Weights of a small image classifier.
Model: 32-pixel images, arch vit, activation squared_relu, moe expert_choice.
Training: soap at rate 0.0025, held-out accuracy 83%.
Rows from expert 1 of block 9, named by matrix and row number. Rows with one number belong to one neuron. Each number is 128 + 32 x the weight over its row's rms, rounded and kept within 0 to 255. All counts start at 0. After the name is the row's rms in percent of the matrix's.
# up: expert up (model.blocks.9.mlp.up, 4x192x192), inputs 0-63
# down: expert down (model.blocks.9.mlp.down, 4x192x192, transposed), outputs 0-63
up.49 103 [103 114 137  79 136 145 163 179 126 185  68 139  77 135 102 128 158  74 150 100 129 137  51  95 143 105 164 155 156 103 131 152 137 124 154 136 139 123 107 165 119 140  95 100 114 145 113 127 138 175 129 132 159 112 111 140 210 116  98 128 176 152 158  94]
up.50 078 [109 165  62 146  91 163 157  84  72 133 170 170 135  80 175 117 129 127  91 139  89 143 171 169 141 151 134 147 130 105 153 219 191  87 144 171  91 128 172 131 100 103 104 105 167 116 116 134 127 137 218 120 168 155 186 118 148  95 127 151 147  95  52 179]
up.51 078 [ 75 101 138 151  58 142 122 144 144 133  97 172 138 142 121 117 114 112 171  91 131  91 148 164 114 117 161 140 148  88 127 108 132 138 152 139 185 135 132 137 208 141 124 180 176  75 148  94 104 116 163 126 174 158 113 138 163  57 140 139  76 127 128 124]
up.52 072 [140 116 176 119 160 120  93 109 160 138 166 161 130 122 185 108 166 120 174 126 138 154 234 184  63 146 144 181 115 184 204 140 145 131 141 136 144 143 101 142  93 151 120 107 128 146 159 153 164  99 180 168 146 118 114 148 152  97 101 167 103 162 106  64]
up.53 089 [125 183  59  49 163  85 113 165 166 108 128  85 109 107  91 116 101 106  77 140 169 127 174 131 151 101  79 134 168 150 145 117 125 120 108 111 105  77 114 199 121 154 126 118 123 119 147 122 128  79  71 169 117 174  60  90 142 141 160 125 129  70  93 112]
up.54 131 [106 154 117 124 146 106 171  89 133 135  69 152 104 105  84 100 175 121 163 131  99  88  90 129 142 147 119 165 116 117 133 120 211 144 113 111 114  75 112 123 165  91 119 153 156 162 101 117 173 192 143 142 110 138 143 132 146 176 111  95 123 127  88 145]
up.55 114 [ 68 132  99 122 121 137 139  97 208  89 176  56 127 136  76 179  79 166 117 177 154 159 168 107 124 113 115 108 130  79 135 146  94 108 106 163 165  97 119 160  90 125 123  94 116 168 172 148 139  79 142 134 103 150  99 108 120 117 126 143 172 125 129 150]
up.56 065 [116 105 199  89 144  62 141  94 147  95 125 123 107 103 131 131 120 119 187 157 137  89 109 141 127 117 145 137 126 120 145 131 143 159 101 164 129 147  80 150 111  83 130 177 141 113 110 144 178 112 139 104 136  52 113 132 188 135 110 180  99  86 143 105]
up.57 099 [137 153 154 146 193 110 114  92  86 165  95  98 111 181 151  91 135 191 149 108  64 108 108 190 133 135  88 184  90 104 144 159 168 124 116 116  70 120 154 152 139  98  93  96 152 111 111 163 158 106 119 153 136 157 137 183 136 162  62  94  92 139 125 169]
up.58 082 [ 76 106 134 120 147 178 135 152 139 230 113 122 133 134 154 126 101 127 125 150 125 119 118 112 121 127 176 162 213 115 129 138 132 126 103 130  63 187 143  79 119  99 160 147 138 145 155 157  93  99 145 141 162 128 120 144 175 172 124 138 113 168  56  99]
up.59 072 [122 111 219 140 202 124  77 138  83 155 164 169 129 170  76  93 142 205  74 133 188 156 108 117 131  87 169  75 110 164 130 108 146 138 143 175  84 132 170 150 131  89 117 108 165 124 126 174 138 164 112 109 118 153  50 145 155 111  95 175 176 114 166 118]
up.60 079 [119 140  95 119  95  75  87 141 139 113 120 136 119  41 120 160  87  83  56 113  99 151 162 100 167 101  78 132 136 135 119 142 143 114 147  77 161 123 129 138 174  66  89  81 105 159  65 119 110 139 145  96  83 105  86 153 110 125 101 160 119 108 129 137]
up.61 072 [ 90 146 148 104 126  99 135  78 195 101 198  88 165 156 149 105 129 143  95 133 146 154 122 146 116 123 146 172 155  81 181 155  89 133 188 114  84 134 106 110 148 149 113 105 141 109  92 190 159 121 140 140 105  97 165 117 151 201 100 173 154 110 114 123]
up.62 172 [144 119 147 118 167 155  83  79 133  66 117 120  85 151 104 114 100 112 110 144 107 117  84 111  94 123 140 178 160 135 119 115 123 152  56 190 118 193 195 128 114 101 112 109 129 132 122 121 143 160 108 130 140 123 110 163 108  90 162 110 182 101 158  79]
up.63 135 [136 109 184 121 175 132 104 161  77 105 131 132  90 152 128 156 106 114 105 137 136 125 100 135 119 138 168 148 145 137 137 136 140 143 126 111 162 133 125 167 131 137  93 142 152  99  62 110 136 180 186 160 142  99  64 106 132 147 172 116 123 158 194 107]
up.64 092 [137 127 118 120 142 118 127 142 154 105 122 111 107 186  97 155 128 170 114 144  94 153 146 146 129 163 165  84 114 137 132 153 151 196 138  78 123 104 120 187 102 198 192 123 153 168 105 118  87  99 155 105 132 113  95 107 145 162 130 161 109 147 171 121]
up.65 088 [ 97 152 128 119 144 146  83  91 125 143  67 116  77 203 155 110 141 150 123 133 199 115 149  75  99  90 134 153 133 150  98 121 148 132 133 113 128 102 155 141  95 130 139 144 176 161 154 210 114 166 140 143 139 150 118 119 150 114 129 132 204  68 150 129]
up.66 083 [107 138 106 147 135 112 147 144 141 122  99 139  94 134  94 138  95 166 125 161 154 121 178 133 160 110 110  85 139 118 156  98  98 156 102 125 107 125 101 206 146 107 141  82 159 124 104 136 144 190 151 131 137  76 110 136  76 172 124 188 151 151 127 152]
up.67 107 [ 86 150 133 126 171 120  74 173  88 178 124 128 122  68 147 103 150 185 148 149  91 152 124 178 153 161 120 151 134 105 119  61 114 136  61 116 122  93 120  92 168  83 187 135 176 101  86 101 132 136 160 157  80 117 140 140  66 115 110  93 123 170 132 130]
up.68 081 [122 131 142 168 112 129  84 121 129  79  96 140 151 149 118 129 108 169 142  97  40 127 150  94  96 132  97 192 118 109 138 130 133 134 153 145 147 107 129 168 137 163 190 173 112 150 195 157 160 162 127 132 111 109 145 150 150 176 144 117  78  98 117 113]
up.69 147 [152 135  70  56 174 142  93 124 114  85 132 127 109 110 122 117 162 186 109 151 108  85  91 112 122 145  99 115 112 167 107 141 103 104 149 182 111  71 121 172 102  82 111  64 128 102 133 139 151 179 208 144 111 108 154  81  94 137 143 189  86 125 128 132]
up.70 095 [185 109 129 126 127 147 143  81  81 147 154 106 131 134 180 151 135 110 143 187 149 121 103 138 158 125  73 102 129 154 147 129 125 168 128 139 159 125 124 134 128 138 125 128 100 123 103 124 176 183  93 126 177 120  69 147  79 125 171  94 114 130 106 140]
up.71 088 [ 96 152  94 112 171  69 112 100 129  72 153 116 113 122 175 188 116 121 171 117 173  98 194  73 158 118 120 105  77 156 185 108 161 149 123 145  92 172  64 166 144 101 167 162 111 107 156 193 165  96 104 117 134 105 135 163 188 156 105 146 183 137 164 110]
up.72 114 [151 101 132 107 153 128  60 175 145  72 125 115 160 136 154 114 149 171  93 111  53 157 198 106 145  90 166 117 154 118  98 111 101 130 119  99  79 185 119 110 111 119  30  81 105 136 175 108 123 132 138 169 121 152 146 146  64 124 151  53  95 152 128 103]
up.73 077 [124 103 165  99  71 125 120 131 158 151 172 104  84 144 156 100 121 112 163  70 130 198 123 208 144 153 105 192 158 156 133 113 143 151 113 120  62 128 122 178 168  98 114 175 159  99 120 161 113 131 121  74  83 114  87 126 150 123  63 112  96 151  99  96]
up.74 113 [118 133 118 189 142 177 112 121 108 119  86  68  90 173 121 135  45 155 172 105 182 167 115 108  87 126 120 193 106 114 159 131 136 129  97  95 159 137  88 133  70 131 155  81 135 152 182 156 138 184 161 125 120 123 153 168 127 139 116 117 132 161 120 127]
up.75 071 [128 124  77  82 132 164 104 120 113 173 130 122 148 123 157 102 146 104 141 101 127 181 144 129 149 155 105 108  97 129 140 203 161 163 111  86 123 123 147 109 145 162 107 143 162 135  77 152 112 136 148 149 156 160 106  88 136  77  98 138 116 125 125 148]
up.76 112 [ 81  91 152 149 132 127  98 153 105 115 118 130 148 141  95 150 127 135  78 214 133 136 189  88 131 128 153 150 187 143 128  98  77  86  65 206  82  97 153 158  97 135 149  80 135  90  87  99 180 134  77 124 132 137 127 104 166 135 130 150 105 140 155 152]
up.77 073 [122 124 127  89 166 158 149 109 118 112 160 104 126  70 117 152 124 192 120 111 123 178 111  77 110 141 135 124 121 113 175 121 103 137 157 215  83 148 114 161 178 156 117 160 150 164  63 101 126 156 105 125 116 147 131 140 161  96  87 165 141 107 122 110]
up.78 082 [142 117 142 141 116 129 131 123  92 148 167 171  86 120 161  75 102 172 133 130  97 167 107 153 145  95 191 113 127 138 148 104 152 102 165 152  95 158 161 154 142  88 115 101 115 126 124 110 132 144 148 134 107 205 125 130 130 100 184 114 112 111 101 104]
up.79 078 [190 156  90 194 102 108 142  96  98 182  90  94 183  70 122  78 153  91 143 193 129  85  78  98 129  97 122  61 123 135 115 129 180 171 152 122 132 120 102 197 125 138 121 128 157 182 206 176 128 164 124 150 137  71 118 133 179 127  85 105 104 152 145 103]
up.80 118 [ 91 178  83  66  85 149 133 116 148 134 177 121 126  84  94 153 121 137 100 130 124  93 119 160 174 125 141 144 117 125  98 135  91 159 131 132 157  90 179 167 121 109 123 165 126 109 112 123 118 196 100 131 174 107  69 129 123 162  98 170 149 124 121  20]
up.81 058 [167 107 190  46  87 142  67  93 127 136 153 115 143 110 173 111 134  87 145 156 101 116 150  93 105  74 113 154 111 133 159 177 209 172 122  95 101 134 132 143 115 188 131 109 104 167 106 136 148 151 115 124 202 142 128 116 177 126 129 138 151 205  91 106]
up.82 078 [ 99 199 138 126 103 128  97  93  96 174 113 128  73 150 104 120 169 162 109  68  71  98 195 127 147 119 126 172 110  89 115 138 124 147 167 166 101  94 104 173 103 166  67 123 114 139 128 134  87 134  56 165  70  87 144 134  64 114  69 141 135 107  98 133]
up.83 146 [ 87  50 165  90 124 120 172 120 126 129 142  96  83 135 107 119 100 138 109 119 149 147 100 168 164 115 147  79 121 166 103 112 146 100 119 163 117 175 136  99 109 171 163 148  87 121 101 170 145 111 163 109 195 140 162  46 131 113 110 127 182 144  52 148]
up.84 140 [113 134 161 113 152  96 143 160 157 151  90 143 122  81 114 141 132 158 144 117 177  76 144 163  98  75 125 131 148 170  84 126 178 130 169 139 127  99 118 182 134 113 115  84 124 176 158 156 164 119 130 117 155 114 137 152 163 129  89  51 166  79 108 155]
up.85 120 [151 160 121 121 106 160 167 165 117 109 157 132 135 133 120 166 127 151 158  94 119 141 151 102  97 132 170  86 104 132 195 141 144 140 162 112 126 126 116 151 138 119 122  77 139  98 175 162 120 106 143 129 104 153 125 156 123  94 167 134 139 162 132 155]
up.86 122 [ 87 122 189 166 137 170 150 159  42 146  84 114  88  95  94 123 145 125 103 119 102 119 140 178 116 107 126 149 126 176 176 103 114 165 107 170 108 138  99 115 156 137 152 159 135  97 135 169 143 143 157  79 152  79 139  97 155 119 151 102 103 145 182 135]
up.87 141 [ 98 129 126  78 125 173 129 114 121  93 179 149 113 155  99 156  77 153 120 120  61 142  80 183 123 155 122 111 174 115 110  95 157 134 136  81  89 136 151 125  82 110 122 139 151  35  88 139 112 122 127 148 138  88 108 124 114 132 184 100  86  55 206 105]
up.88 142 [169 111 124  79  71 159 129 103 133 117 115  48 145  83 147 130 175 178 123 118 114 150 186  93 100 102 135  65 119 106 166 142 161 110 154 122 137 101 129 115 137 127 101 106 160 130 141 111  93  79  64  63 154  98 174 101 192  94 140  86 145 142 111 123]
up.89 106 [142  70 167 138 119 184 137 113 125 123 166 127 176 136 130  95  75 146 100 110  99  96 141 157 140 131  84  53 147 139 121 121  96 102 126 139  96 115 144 125 136 152 207 193 140 155 122  98 114 152 165  85 100 130 105  92 163 142 149  63 205 167 104 106]
up.90 114 [117 138  73 147 144 107 133 122 124 134 159 170 162 105  22 128 127 142 129  72  95  48 127 120  91 111  91 112 163  93 131 127 102 167 169 147 140 189 117 102 124 140 125 101 109 132 183 124 121 106  86 177 131 144  95  87 123 131 151 132 129  66 115 123]
up.91 096 [137 127 151 170 131 105 157 158 127  97 169 129 129 141 178 156  99 159 131 120  97  57 196  83 143  70 106 121 102 111 104  99 102 147 142  91  82  79 124 126 125 109 110 117 120 132  51 206 138 121 119 158 106 148 117 147 152  63 127 156 123  82  92 209]
up.92 096 [129  94 123 103 161  94 120 150 133 183 128  80 128 147 104 141 184 124 161  93 135 148  95  86 108 117 115  68 126 178  44 151 121 120 150  98 108 155 132 148 124  63 126 162  93 127 160 151 112 112 163 152 154 212 175 154 139  82 107 151 108 110 141 141]
up.93 086 [209 174  89  78 111 132 139  74 115 161 162 154 159 164 112 104 150 117 148 131 174 187 163  93 129 109 113 127 199 173 128 129 159  94  99  76 127 172  90  89  69 113 128 167 123  90 104  95 112  87 139 126  92 175 114 134 110 122  73 156 127 180 128 104]
up.94 104 [131  69 104 137  51 145 179 125 133 176 155  99 133 128 132 118 199 128 107 103 109 108 121 136 166 140 134 138 147 159  92 156  88 107 116 119 126 141 149 108 110 128 174 111 175 117 149 119 127 136 101 143 148 149 138  95  74  75 112 127 163 169 119 145]
up.95 084 [ 83 153  75 117 214 148 142 134 120 125 177 170  72 165 108  96 120 122 157 134 150 103 185 149 151  82 107 100 118 201 140 177 126 149 158 125  63 124 165  88 151 125 139 178  95 142 124 111 151 162 114 128  73 119 118 115  82  98 147 126 121 125 215 101]
up.96 072 [ 89 149  57  73  73 145  89  75  92 148 176 100 255 109 150 123 151 163 145 119 205 153 155  94 109 128 125 158 162 150 205 130 110 130 140 178 129 176 104 144 128 151 127 130  80  80 115 162 117 149  68  87  93 188 150 105 163 125 137 170 121  92 155  88]
up.97 081 [116 155 142 101 100 108  98 127 119 170 104 111 126 127 176 105 135 122 178  84 113 143 124 169 162  97 125 124  48 184 102 141 130 134 119 199 159 134  93  70 166 143  82 109 133 192 160 160 127 135 118 133 128 153 136 187 160 160  95 155 126 228 147 106]
up.98 078 [181 135 132 149 183 166 105 132 174  79 158 109  83 113 112  98 119 112  76  82 185 158 127 117 148 122 146 147 164 122  51  71 148  49 137 149  46 109 121 152 100  98 206 133 127  97  95 149 126 121  81  36 164 129 162  82 124 174 104 113 197 122  70 150]
up.99 088 [111 140 102 150 189 138 160 107 148 111 168  75 130  90 124 150 163 127 162 147 104 155 212 105 124 113 125 148  99 102 116 139 198  95  61 107 120 124 121 118 163  97 158 112 112 107 146 129 176 153 177 115 164 116  92 178  81 102 140 105 155  68 114 136]
up.100 128 [213 138 123  93 107 160  95 115 137 152  84  76 116 156 129 130 115 124 136 134 208  72 124 123 109  76 106 152 136  90 143 133 187 119 150 144  75 117 119 167 105 115 118  44 129 123 120 163 106 130  70 103 122  81 124 137 115 143 121 119 151 172 122  94]
down.49 111 [ 77 135 188  81 124 184 138  91 178  58 177 135 161 151 118 167 118  81 114 136 113 157 152 116 118 110  57 156 128 190  97 142 109 151 143 132  87 143 115 131 105 152 146 153 102 120 140 171 120 133 118 122 113  92 177 159 104 143 123 125 157 174 111  99]
down.50 077 [150  92 122 159 137 101 153 135 112 112 138 184  91 119  83 110 106 105 161  74 148 113 162  95 148 198 140  49 127  89 179 111 159 140  70 109 130 116 133 120 123 158 188  89 176 127 150 109  84  96  90 171  82 114 132 105 143 150 137  82 150 116 114 126]
down.51 084 [157 133 125 123 114 134 117 133 135 122 138 115 124 158  91 101 107 135 118 137 124 143  81 100 149 106 110 184 112 109  56 105 133 150 123 130 102 103  62 165 160  90 128 101 136 135  66 137  58 137 144 116 175 109 152 118 105 147 152 154 164 188 138  79]
down.52 078 [155 111 136  90 132 108 111 141 142 120 132 154 115 114 152 160 134  73 121 100  96 136  68  75 120 181 128 130  90 103  85 125  53 113 170 111 180 180 121 157 139 175 116 163 104  85 119 120 138 109 117  81  91 115 145 127  85 105 106 144  81 118  99 118]
down.53 090 [119 123  77 105 147 173 137 134 143 108 109 129  94 150 129 126 126 146 141 142  87 105 109 114  91 130 123 104 112 109 115 110  70 117 103 143 134 157  97  72 101 102 128 163 113 123 111 119 208 148 137 158 160 104 164  54 181 115 103 179 167 138 130 117]
down.54 123 [149 149 134 108 153 151 125 145 103 159  99 120 125 121 149 118 121 124 103 108 137 108 119 106 128 190  87 150 102  68  93 138 150 133 158  94  96  87 154  84 132 124  85 162 154 122  89 179 178 142 133 123  93 124 155 139  99 197  99  99 143 170 171 154]
down.55 105 [103 166 114 162 121  95 138 124 101 166  94 187 160 140 131  97  79 140 157 132 183 157 154 108 167  73  74  79 160 110 155  69 161 142 145 183  73 136 123 126 110 144 120 105 154 183  91 135 135 134 140 149 163 113 155  73 176 165 178 132 119 112  47 158]
down.56 073 [120 107 158 103 138 219 121 159 101 128 138 119 121 104 169 102 136 137  98  87 124 127  70 132  93 156 151 152 179  79  99  99 138 158 138  66 136 211 134 122 105 112 128 145 156 146 132 129 143 123 102  93 157 150 102 115 143 116 124  79 191 126 142 152]
down.57 104 [177 119 151 108 132 120 183 113 194 123 147  50 116 154 140 106 179 181 159  91  89 129 127 116  63 123 138 103 130 155 165 109 110 143 108  90 125 143 115 122 106 107 105 118 110 212 153 115  98 102 140 125 108  98 155 116 183  63 156 180 204  78  66 117]
down.58 091 [140 120  83 105 103 132 118 159  66 138 136  83 125 102 157 107  95  78 207 178 132  97  85 124  71 165  69 102 132 112 124 166  89 153 146 118  94 125 135 122 119 152 146 141 137  93 120 107 172 115  91 121 109 121  67 153 143 163 146 137  88 124 162 151]
down.59 080 [ 89 106 164 127  80  95  74 118 175 149 125 141 126 112 172 147 146 179 101 171 114 142 141 142 118  95 184 139 115  88 127 115 122 124  72 146 104 174 123 142 143 123 138 137 144  56  96 127 128 111 153  96 166  93 128 174 107 177 132 151  97  98 184 143]
down.60 095 [ 72 148 156 146  85 123 108 149 131 141 134 116 146 136 133 146 123 154 119 132 118 133  80 157 147 102 125 202  99 134 176 160 114 121 167 122  95 113 122  99 175 148  86 149 204 153 148  90 181 146 101 139  92 149 133 132 139 166  82 149 115 108 120  71]
down.61 072 [119 139 123 137 147  95 125 177  76 109 197 161 123  97 124 135 150  96 135  96 151 155 128  49 160 122 100 149 129 110 155  81 154 131 151  93 134 140 107 127 142 100 140  98 117  65 145 115 163 104 101  98 156 103  76 160  96 165 100  97 159  99  77 212]
down.62 137 [134  89 163 120  94 148  88  87 145 132  92 125 136 155 111 123 147 123 137 114 161 174 111 166 148 118 119 144 162 109 152 178  99 148  90  90 109 174 141 100 117 138  79 158 188 145 173 159 154  93 108 119 140 135 115 115 146 184 158 144 102 147  80 105]
down.63 116 [109 181 134 110  54 128 150 154 138 111  72  76  94 151 144  77 157  91 173  94 135 125  84 147 121 136 126 169 197 143  99 109 132  81 129 104 128 132 119 140 174 121 125 134 104 142  82 114 144 113  56 130  75 152 124 138 128  89 154  97  89  83 123 132]
down.64 093 [161 122 161 100 106 131  89 149 113 127  97 161 160 135  75  80 106 196 102 158 154  97 124  85 112 131 114 176 109 157 150 124  84 192 122 124 133 139 148 123 102 117 135  92 162 129 105 137 143 100 139 138 100 192 124 131 141 170 138 126 152  53 115 106]
down.65 090 [132 134 108 108 155 114 100 171 133  68 168 128 126 136 155 164 134 134 109 196 115 123  96 118  89 131 175 175 107 180 177 164 143 103 157 186 130 190 116  67 112  62 179 165  93  87 108 162 192 151 133 137 114 184 121 144 152  76 105 163 157 116 147 139]
down.66 098 [156 146 105 108  79 137 168 132 155 160 125 127 112 112 121 146  74 108 123  76 134 124 129 135 114 143 176 162 148 132  85 118 149 136  62  90 154 109 136 126 122 124 150 147 101 127 171  96 103 207 114 134 196 150 207 122 166 178  61 142 103 149 128  84]
down.67 107 [160  97  78 114  86 107 122 166 123 162  75  89 107 158 119 149  81 163 132  97 118  49  85 104 123 137 187 172 139 143  90  92 118 107 129 104 136 159 130 151 122 113  84 131 132 145  93 109 154 102  79  96 147 105  99 118  84 158 101 101 135 172 179  86]
down.68 083 [161 162 102  90 188 227 113 146 114 163 151 132 163 101 136 128 133 107  93 166 133 139 114 144 136 141 129  70 139 130 184 121 124 108  61 119  47 126 174 106  99 108 100 197  98 174 154 149  79  98 121  91 151 155 148  94 132 115 107 144 164 155 166 137]
down.69 126 [105 130 145 127  80 160 152 191 109 134 182 158  97  96  93 109 113 121 160 109 145 115 108 131 130  95  99 229 165 135  48 101 107 150 100 137 120 156 136 109 145 139 155  91 174 126 170  97 138 143 141 136 183  99 113 133 138 193 142 121  57 124  85 168]
down.70 092 [105 111 144 152 131 156 109 126 178 147 161 156 100 139  70 100 100 185 143 114 142  77 131 111 143 113  76 142 122 137 119 112 221 143  71  59 134 118 154 178 219 125 170 138 128 125 111 153 140 120  83 105 123 169 134 107 144  89 150 125 136 150 140 170]
down.71 098 [140 104 109 140  77 140 112 195 177 155 171  96 145 141 141 159 118 140 109 111 133 116 154 162 140 125 100 135 133 138 126 139 113 161 175 169 131  87 134 137 186 107  92 111 156 105 132  79  70 108 175 135  90 105 179 119 164 104 142  94 161 139 129  65]
down.72 114 [160  82 174 109 113 148 101 155 188 143  71 137 137 134 122 157 143 106  78 131 144 142  98 129 125  97 168 156 105 190 179 100 116  81 110 129 111  99 119  83 124 146  90 125 111 146 105 155 186 124 103 175 149 172 102  88 111 142 107 162  78 131 117 147]
down.73 086 [105  76  77 130 209  80 134 148 117 139 141 116 183 102 164 150 125  56 163 118 169  92 142  91 167 194 125  40 125 152 144 159 104 155 145  34 115 207  92 147 130 133 159 156 165  79 171 135 182 128  59 122 117 130 149 141 189 182 202 149  46 130 123  84]
down.74 109 [121 148  98 179 192  61 174  60 156 116  79  97 144 128 140  95 120 123 155 139 122 157  85 145 100 106 156 151 111  71 122 106 147 163  87  90 128 199  94 150  83 109 128 130  60 181 201  97 141 154 100 139 163 199 120 110 101 113 161 151 107 176 101  97]
down.75 081 [ 63 123 145 184  87 132 112 101 135 103  72 128 102 118 173 126 107  91 122 172 107 160 168 158 141  61 134 184  77 127 144 110 114 107  75 106 138 145 159 108 160  98 126 144 173  95 126 124  39 173 173 142 137 130 108 154 172 161 140 101 119 131 189 117]
down.76 107 [ 92 160 110 119 158 188 141 118 109  94 183 147  84 172 178  80 167 114 178 139 160  83  87 109 159  74  99  69 124 128 167 157 125 133 128 173 105 197 118  80  92 130 105 171 123 185 101 152 108 123 215  91  98 109 142 118 130 148 100 144  95 160 102 109]
down.77 077 [ 79  78 107 131 119 132 181  82  97 133 121 124 160 107 103 138 133  94 135 102 125 112 176 128 150 117 140 104  84  99 133 133 106  95 176 116 116 177 154 121 140 147 173 125 201 146 151 188 131 116 135 119 107 175 114 119 145 114  66 130 147 151 143 151]
down.78 083 [183 150  64 139 148 136 151 104 109 161 101 129 114 107 106 136 111  59  45  80 127 164 104 122  94  76 128 123 170 132 115 168 140 120 134 171 120  97 110 135 153 115 116 102 155 170 137  90  96 156 177 117 137 147 148 125 153 124 131 108 105 163  93 152]
down.79 088 [151 140  60 123 108 101 168 112 119  82 187 133 143 100 121 123 100 121 113 104 119 180 153 129  40 169  66 117  95  65 130 150 133 142  89  99 133 183  49 132 126 139 119 145 130  80  75 116 106 123 122 157 122  91 144 115 156 150 139 142  68  92 150 151]
down.80 118 [102 103 107 109 181 138 119 166 108 161  96 179  65 101 143 138 118 145 157 110 143 115 125 120 110 167  86  96 101  93 119  43 152 108  94 145 140 154 139 129 116 134 112 106 144 143 149  71 163 133 169  71 119 129  88 136 170 159  94 109 156 121 161 184]
down.81 056 [135 187 101 142  98 129 130 114  54 103  85  93 155 139 199 120 153  88  79 136  99 116 123  87 139 173  70 129 125 124 210 145 117 126  96 141  99 107 134 132 147 139  40 129 151  64 117 138 175 137 129 189 100 115 109 162 167 158  84 100  68 108 160 203]
down.82 089 [148  83  86  91 187 130 158 118 122 118  74  74 164 147  41 137 136 143  94 146  99 148 126 130  89 112 121 130 114 204 155 115 196 170 143 141 145  47 102 155 110 157 168 139 112 105 102 135 183 129 121 110 108 249 115 111 146  72  86 126 153 131  65 176]
down.83 128 [172  77 129 148 128 112 142 134 114 110 165 132 164 175 134 180 145 110 203 198 121 116  59 129 121 116 169 141 142 210 164 156 148 155  53 111 129 206 154 129  78 129 175 126  97 115 178 141 152 115 119 124 106 193 132 107 129  89 142 110 143 132  87 118]
down.84 147 [117  76 115  99 166 134 137 153 175 105 112 169  94  85 124 144 121 152 117 119 106 135 108 161  77 173 141  98 142 120  97 129 121  81  69 142 139 146 112 137 121 118  97 150 110 125 166 200 163  92 139 152 120 131 129 142 153 162 144 167 124 144 110  81]
down.85 107 [204  87 120 135 144 134 166 140 116 179 130 190 137 112 139 122 183  78 102  61 115 163 121 109  91  69 124 126 138 101 135 136 118  80 133 146 129 139 114 160 132 139 197 127 160  74 121 100 108 119 134 138 118 137 149 131 130 152  94  40 104 105 187 131]
down.86 119 [184 192 137 107  65  86  79 153 119  98 109  84 172 124 121 151 121 128 187 202 144 138 121 113 174 152 114 147 184 143 106 162 129 161 125 119 118 103 189 107  90 111  68 126 192 128 143 120 112 175 124 137 132 191 150 161 105  84 134 125 134 148 123 106]
down.87 135 [111 160 103 152  79 113 134 106 116  96 168 151 128  90 123 185 107 154 105  55 145 120 189  75 147 161 108 148 131 106  68 127  87 111  84  92 108 143 163 123 199 107 172 147 115 121 128 136 163 109 121 111 152 221 165 125  77 110  94 182 119 134 125 131]
down.88 125 [109 178 109 170  95  77 156 183 167 147 169 141 137 169 121 108 133 185 150  87 139 167 184 157  78 167 149  90 151 183  86 145 134 119  60  90 143 123 121 145 127 114 127 108 122 130 133 152  52 134 174 152  88  20 158 140 124  69 139  85 135 103 162  87]
down.89 116 [123 117 101  86  62 125  91 130 135 126 128 191  78 145 134 190 142 146 165 122 145 134 137 104 210 159  90 143  98 158 127 122 132 191 143 142 114  95 150 130 122 120 188 172 118 124  86 129 125 114 178  86 115 192 172 125 116  58 112 156  88 125 187 147]
down.90 105 [134  57  94 132 187 165 133 126  93 140 147 109 159 156 199 160 135 182 156 137  81  97  94 117 114 152 168 164 139 115  75 190  96 102 106 118 160 146 115 135 132 112 140 132  73 182 153 151 136 148 166 112 175 159 160 159 138  91 145 143  52 147 155 147]
down.91 104 [129  88 146 171 130  79 160  84 105 137 101 124 124 115 141 114 124 132 151 113 141 180 111 115  89 140 173 165  88  74 177 161 113  98 192 166 148  96 123 120 134  98  96 142  79  89 190 119  80 181 119  97 145 160 207 125 129  86 117 155 131 135 151 141]
down.92 108 [112 119  80 173 142  94 132 101 118 142  71  91 150 134 125 101 120 142 157 113 148  89 123 172  92 132 140 152 179 187  84 127 152 135 122 117 103 137 157 138 102 176 127 152 118 150 177 122  92 135 147 137 106 131  74 112 133  16  89  99  92  79 139 151]
down.93 091 [179 136 166 129 142 177 133 125 138 132 128 188 115 141 173  79 125 110 136 163 104 121  98  88  65 189  77 117 118 100 146 109 159 179 185 176  98  92 120  96 151  97 173  62  69 204  90 140 136 120  99 126 105 115 118  96 140 167 166  90 104  96 136  84]
down.94 101 [149 154  87 134 104 125 171  85  91  76 101 135 143 178  73 150 115 139 137  99 128  88 149 157 129 144 108 130 120 187 172 158 176 168  99 164 115 153 158 142 138 155 104  90 119 138 111 114 147  95 150 155 114 113 114 113 143 123  93 212 143 120 126 116]
down.95 099 [114 110 156 120  90  74  67 133 174  63 161 161 138 164 170 109 135 134 175 144  96 159 130  66 142 161 101 122 142 121 148 152 110 106 166 152 129 174 113 117 101 137 207 108  70 130 153 100 159  91 159  84 112  97 154 126 128 107 126  65 126  96 163 145]
down.96 092 [125  95 117 175 108 116 105 126  97 124 113 138 132 131 119 120 130 104 101  92  96 118 101 105 131 136 144  58 101 147  70 138 118  97 180  96 148 170 136 118 148  86 130 101 178 160 104 115 165 136 156 130 114   8 107 156  88 138 123 128 111 162  87 107]
down.97 087 [132 166  96 104 170 158 136 111 118 156 126 126  97 144 138  92 111 123 142  80 132 145 155 183 129 156 161 195 141 152 127 143  97 111  99 124  93 127 109  78 107  84  61 118  72 160 162  73  67 102  76 121 125  86 149 106 122 105 126 105 110 149  79  96]
down.98 085 [140 176 102 127 125 148 128 182 161 164  87 172 108 114 180 116 149  80 160  94 157 116 141 156  78 112 173  80 120 190 106 124 194 188 112 104 106 127 171 106 133 108 133 119  88  56 156 109 117 167  61 161 139 138 114 137  92 111  91 162 132 135 162  97]
down.99 101 [ 43 112 146 129 157  87 157 141 145 185 130 130 123 122 159 135 131 101 102 136 136  75 120 158 121  72 198 153 135 153 162 104 158 129 145 104 159 185 160 130 147 143  80 146 105 163 158 145 123 130 157 112 168 127 146 121 138 140 127  89 205 173 176 127]
down.100 116 [139  91 125  51  89 167 130 110 125 139 136  95 160 112 127 121  98 105  63 143 136 152  88 107  87 130  88  87 159 114 124 139 137 175 246 118  97 115 134 123 108 118 123 139  77  81 150 111  90 143  94 107 153 151 132 133 105  98  96  53 149  73 143 123]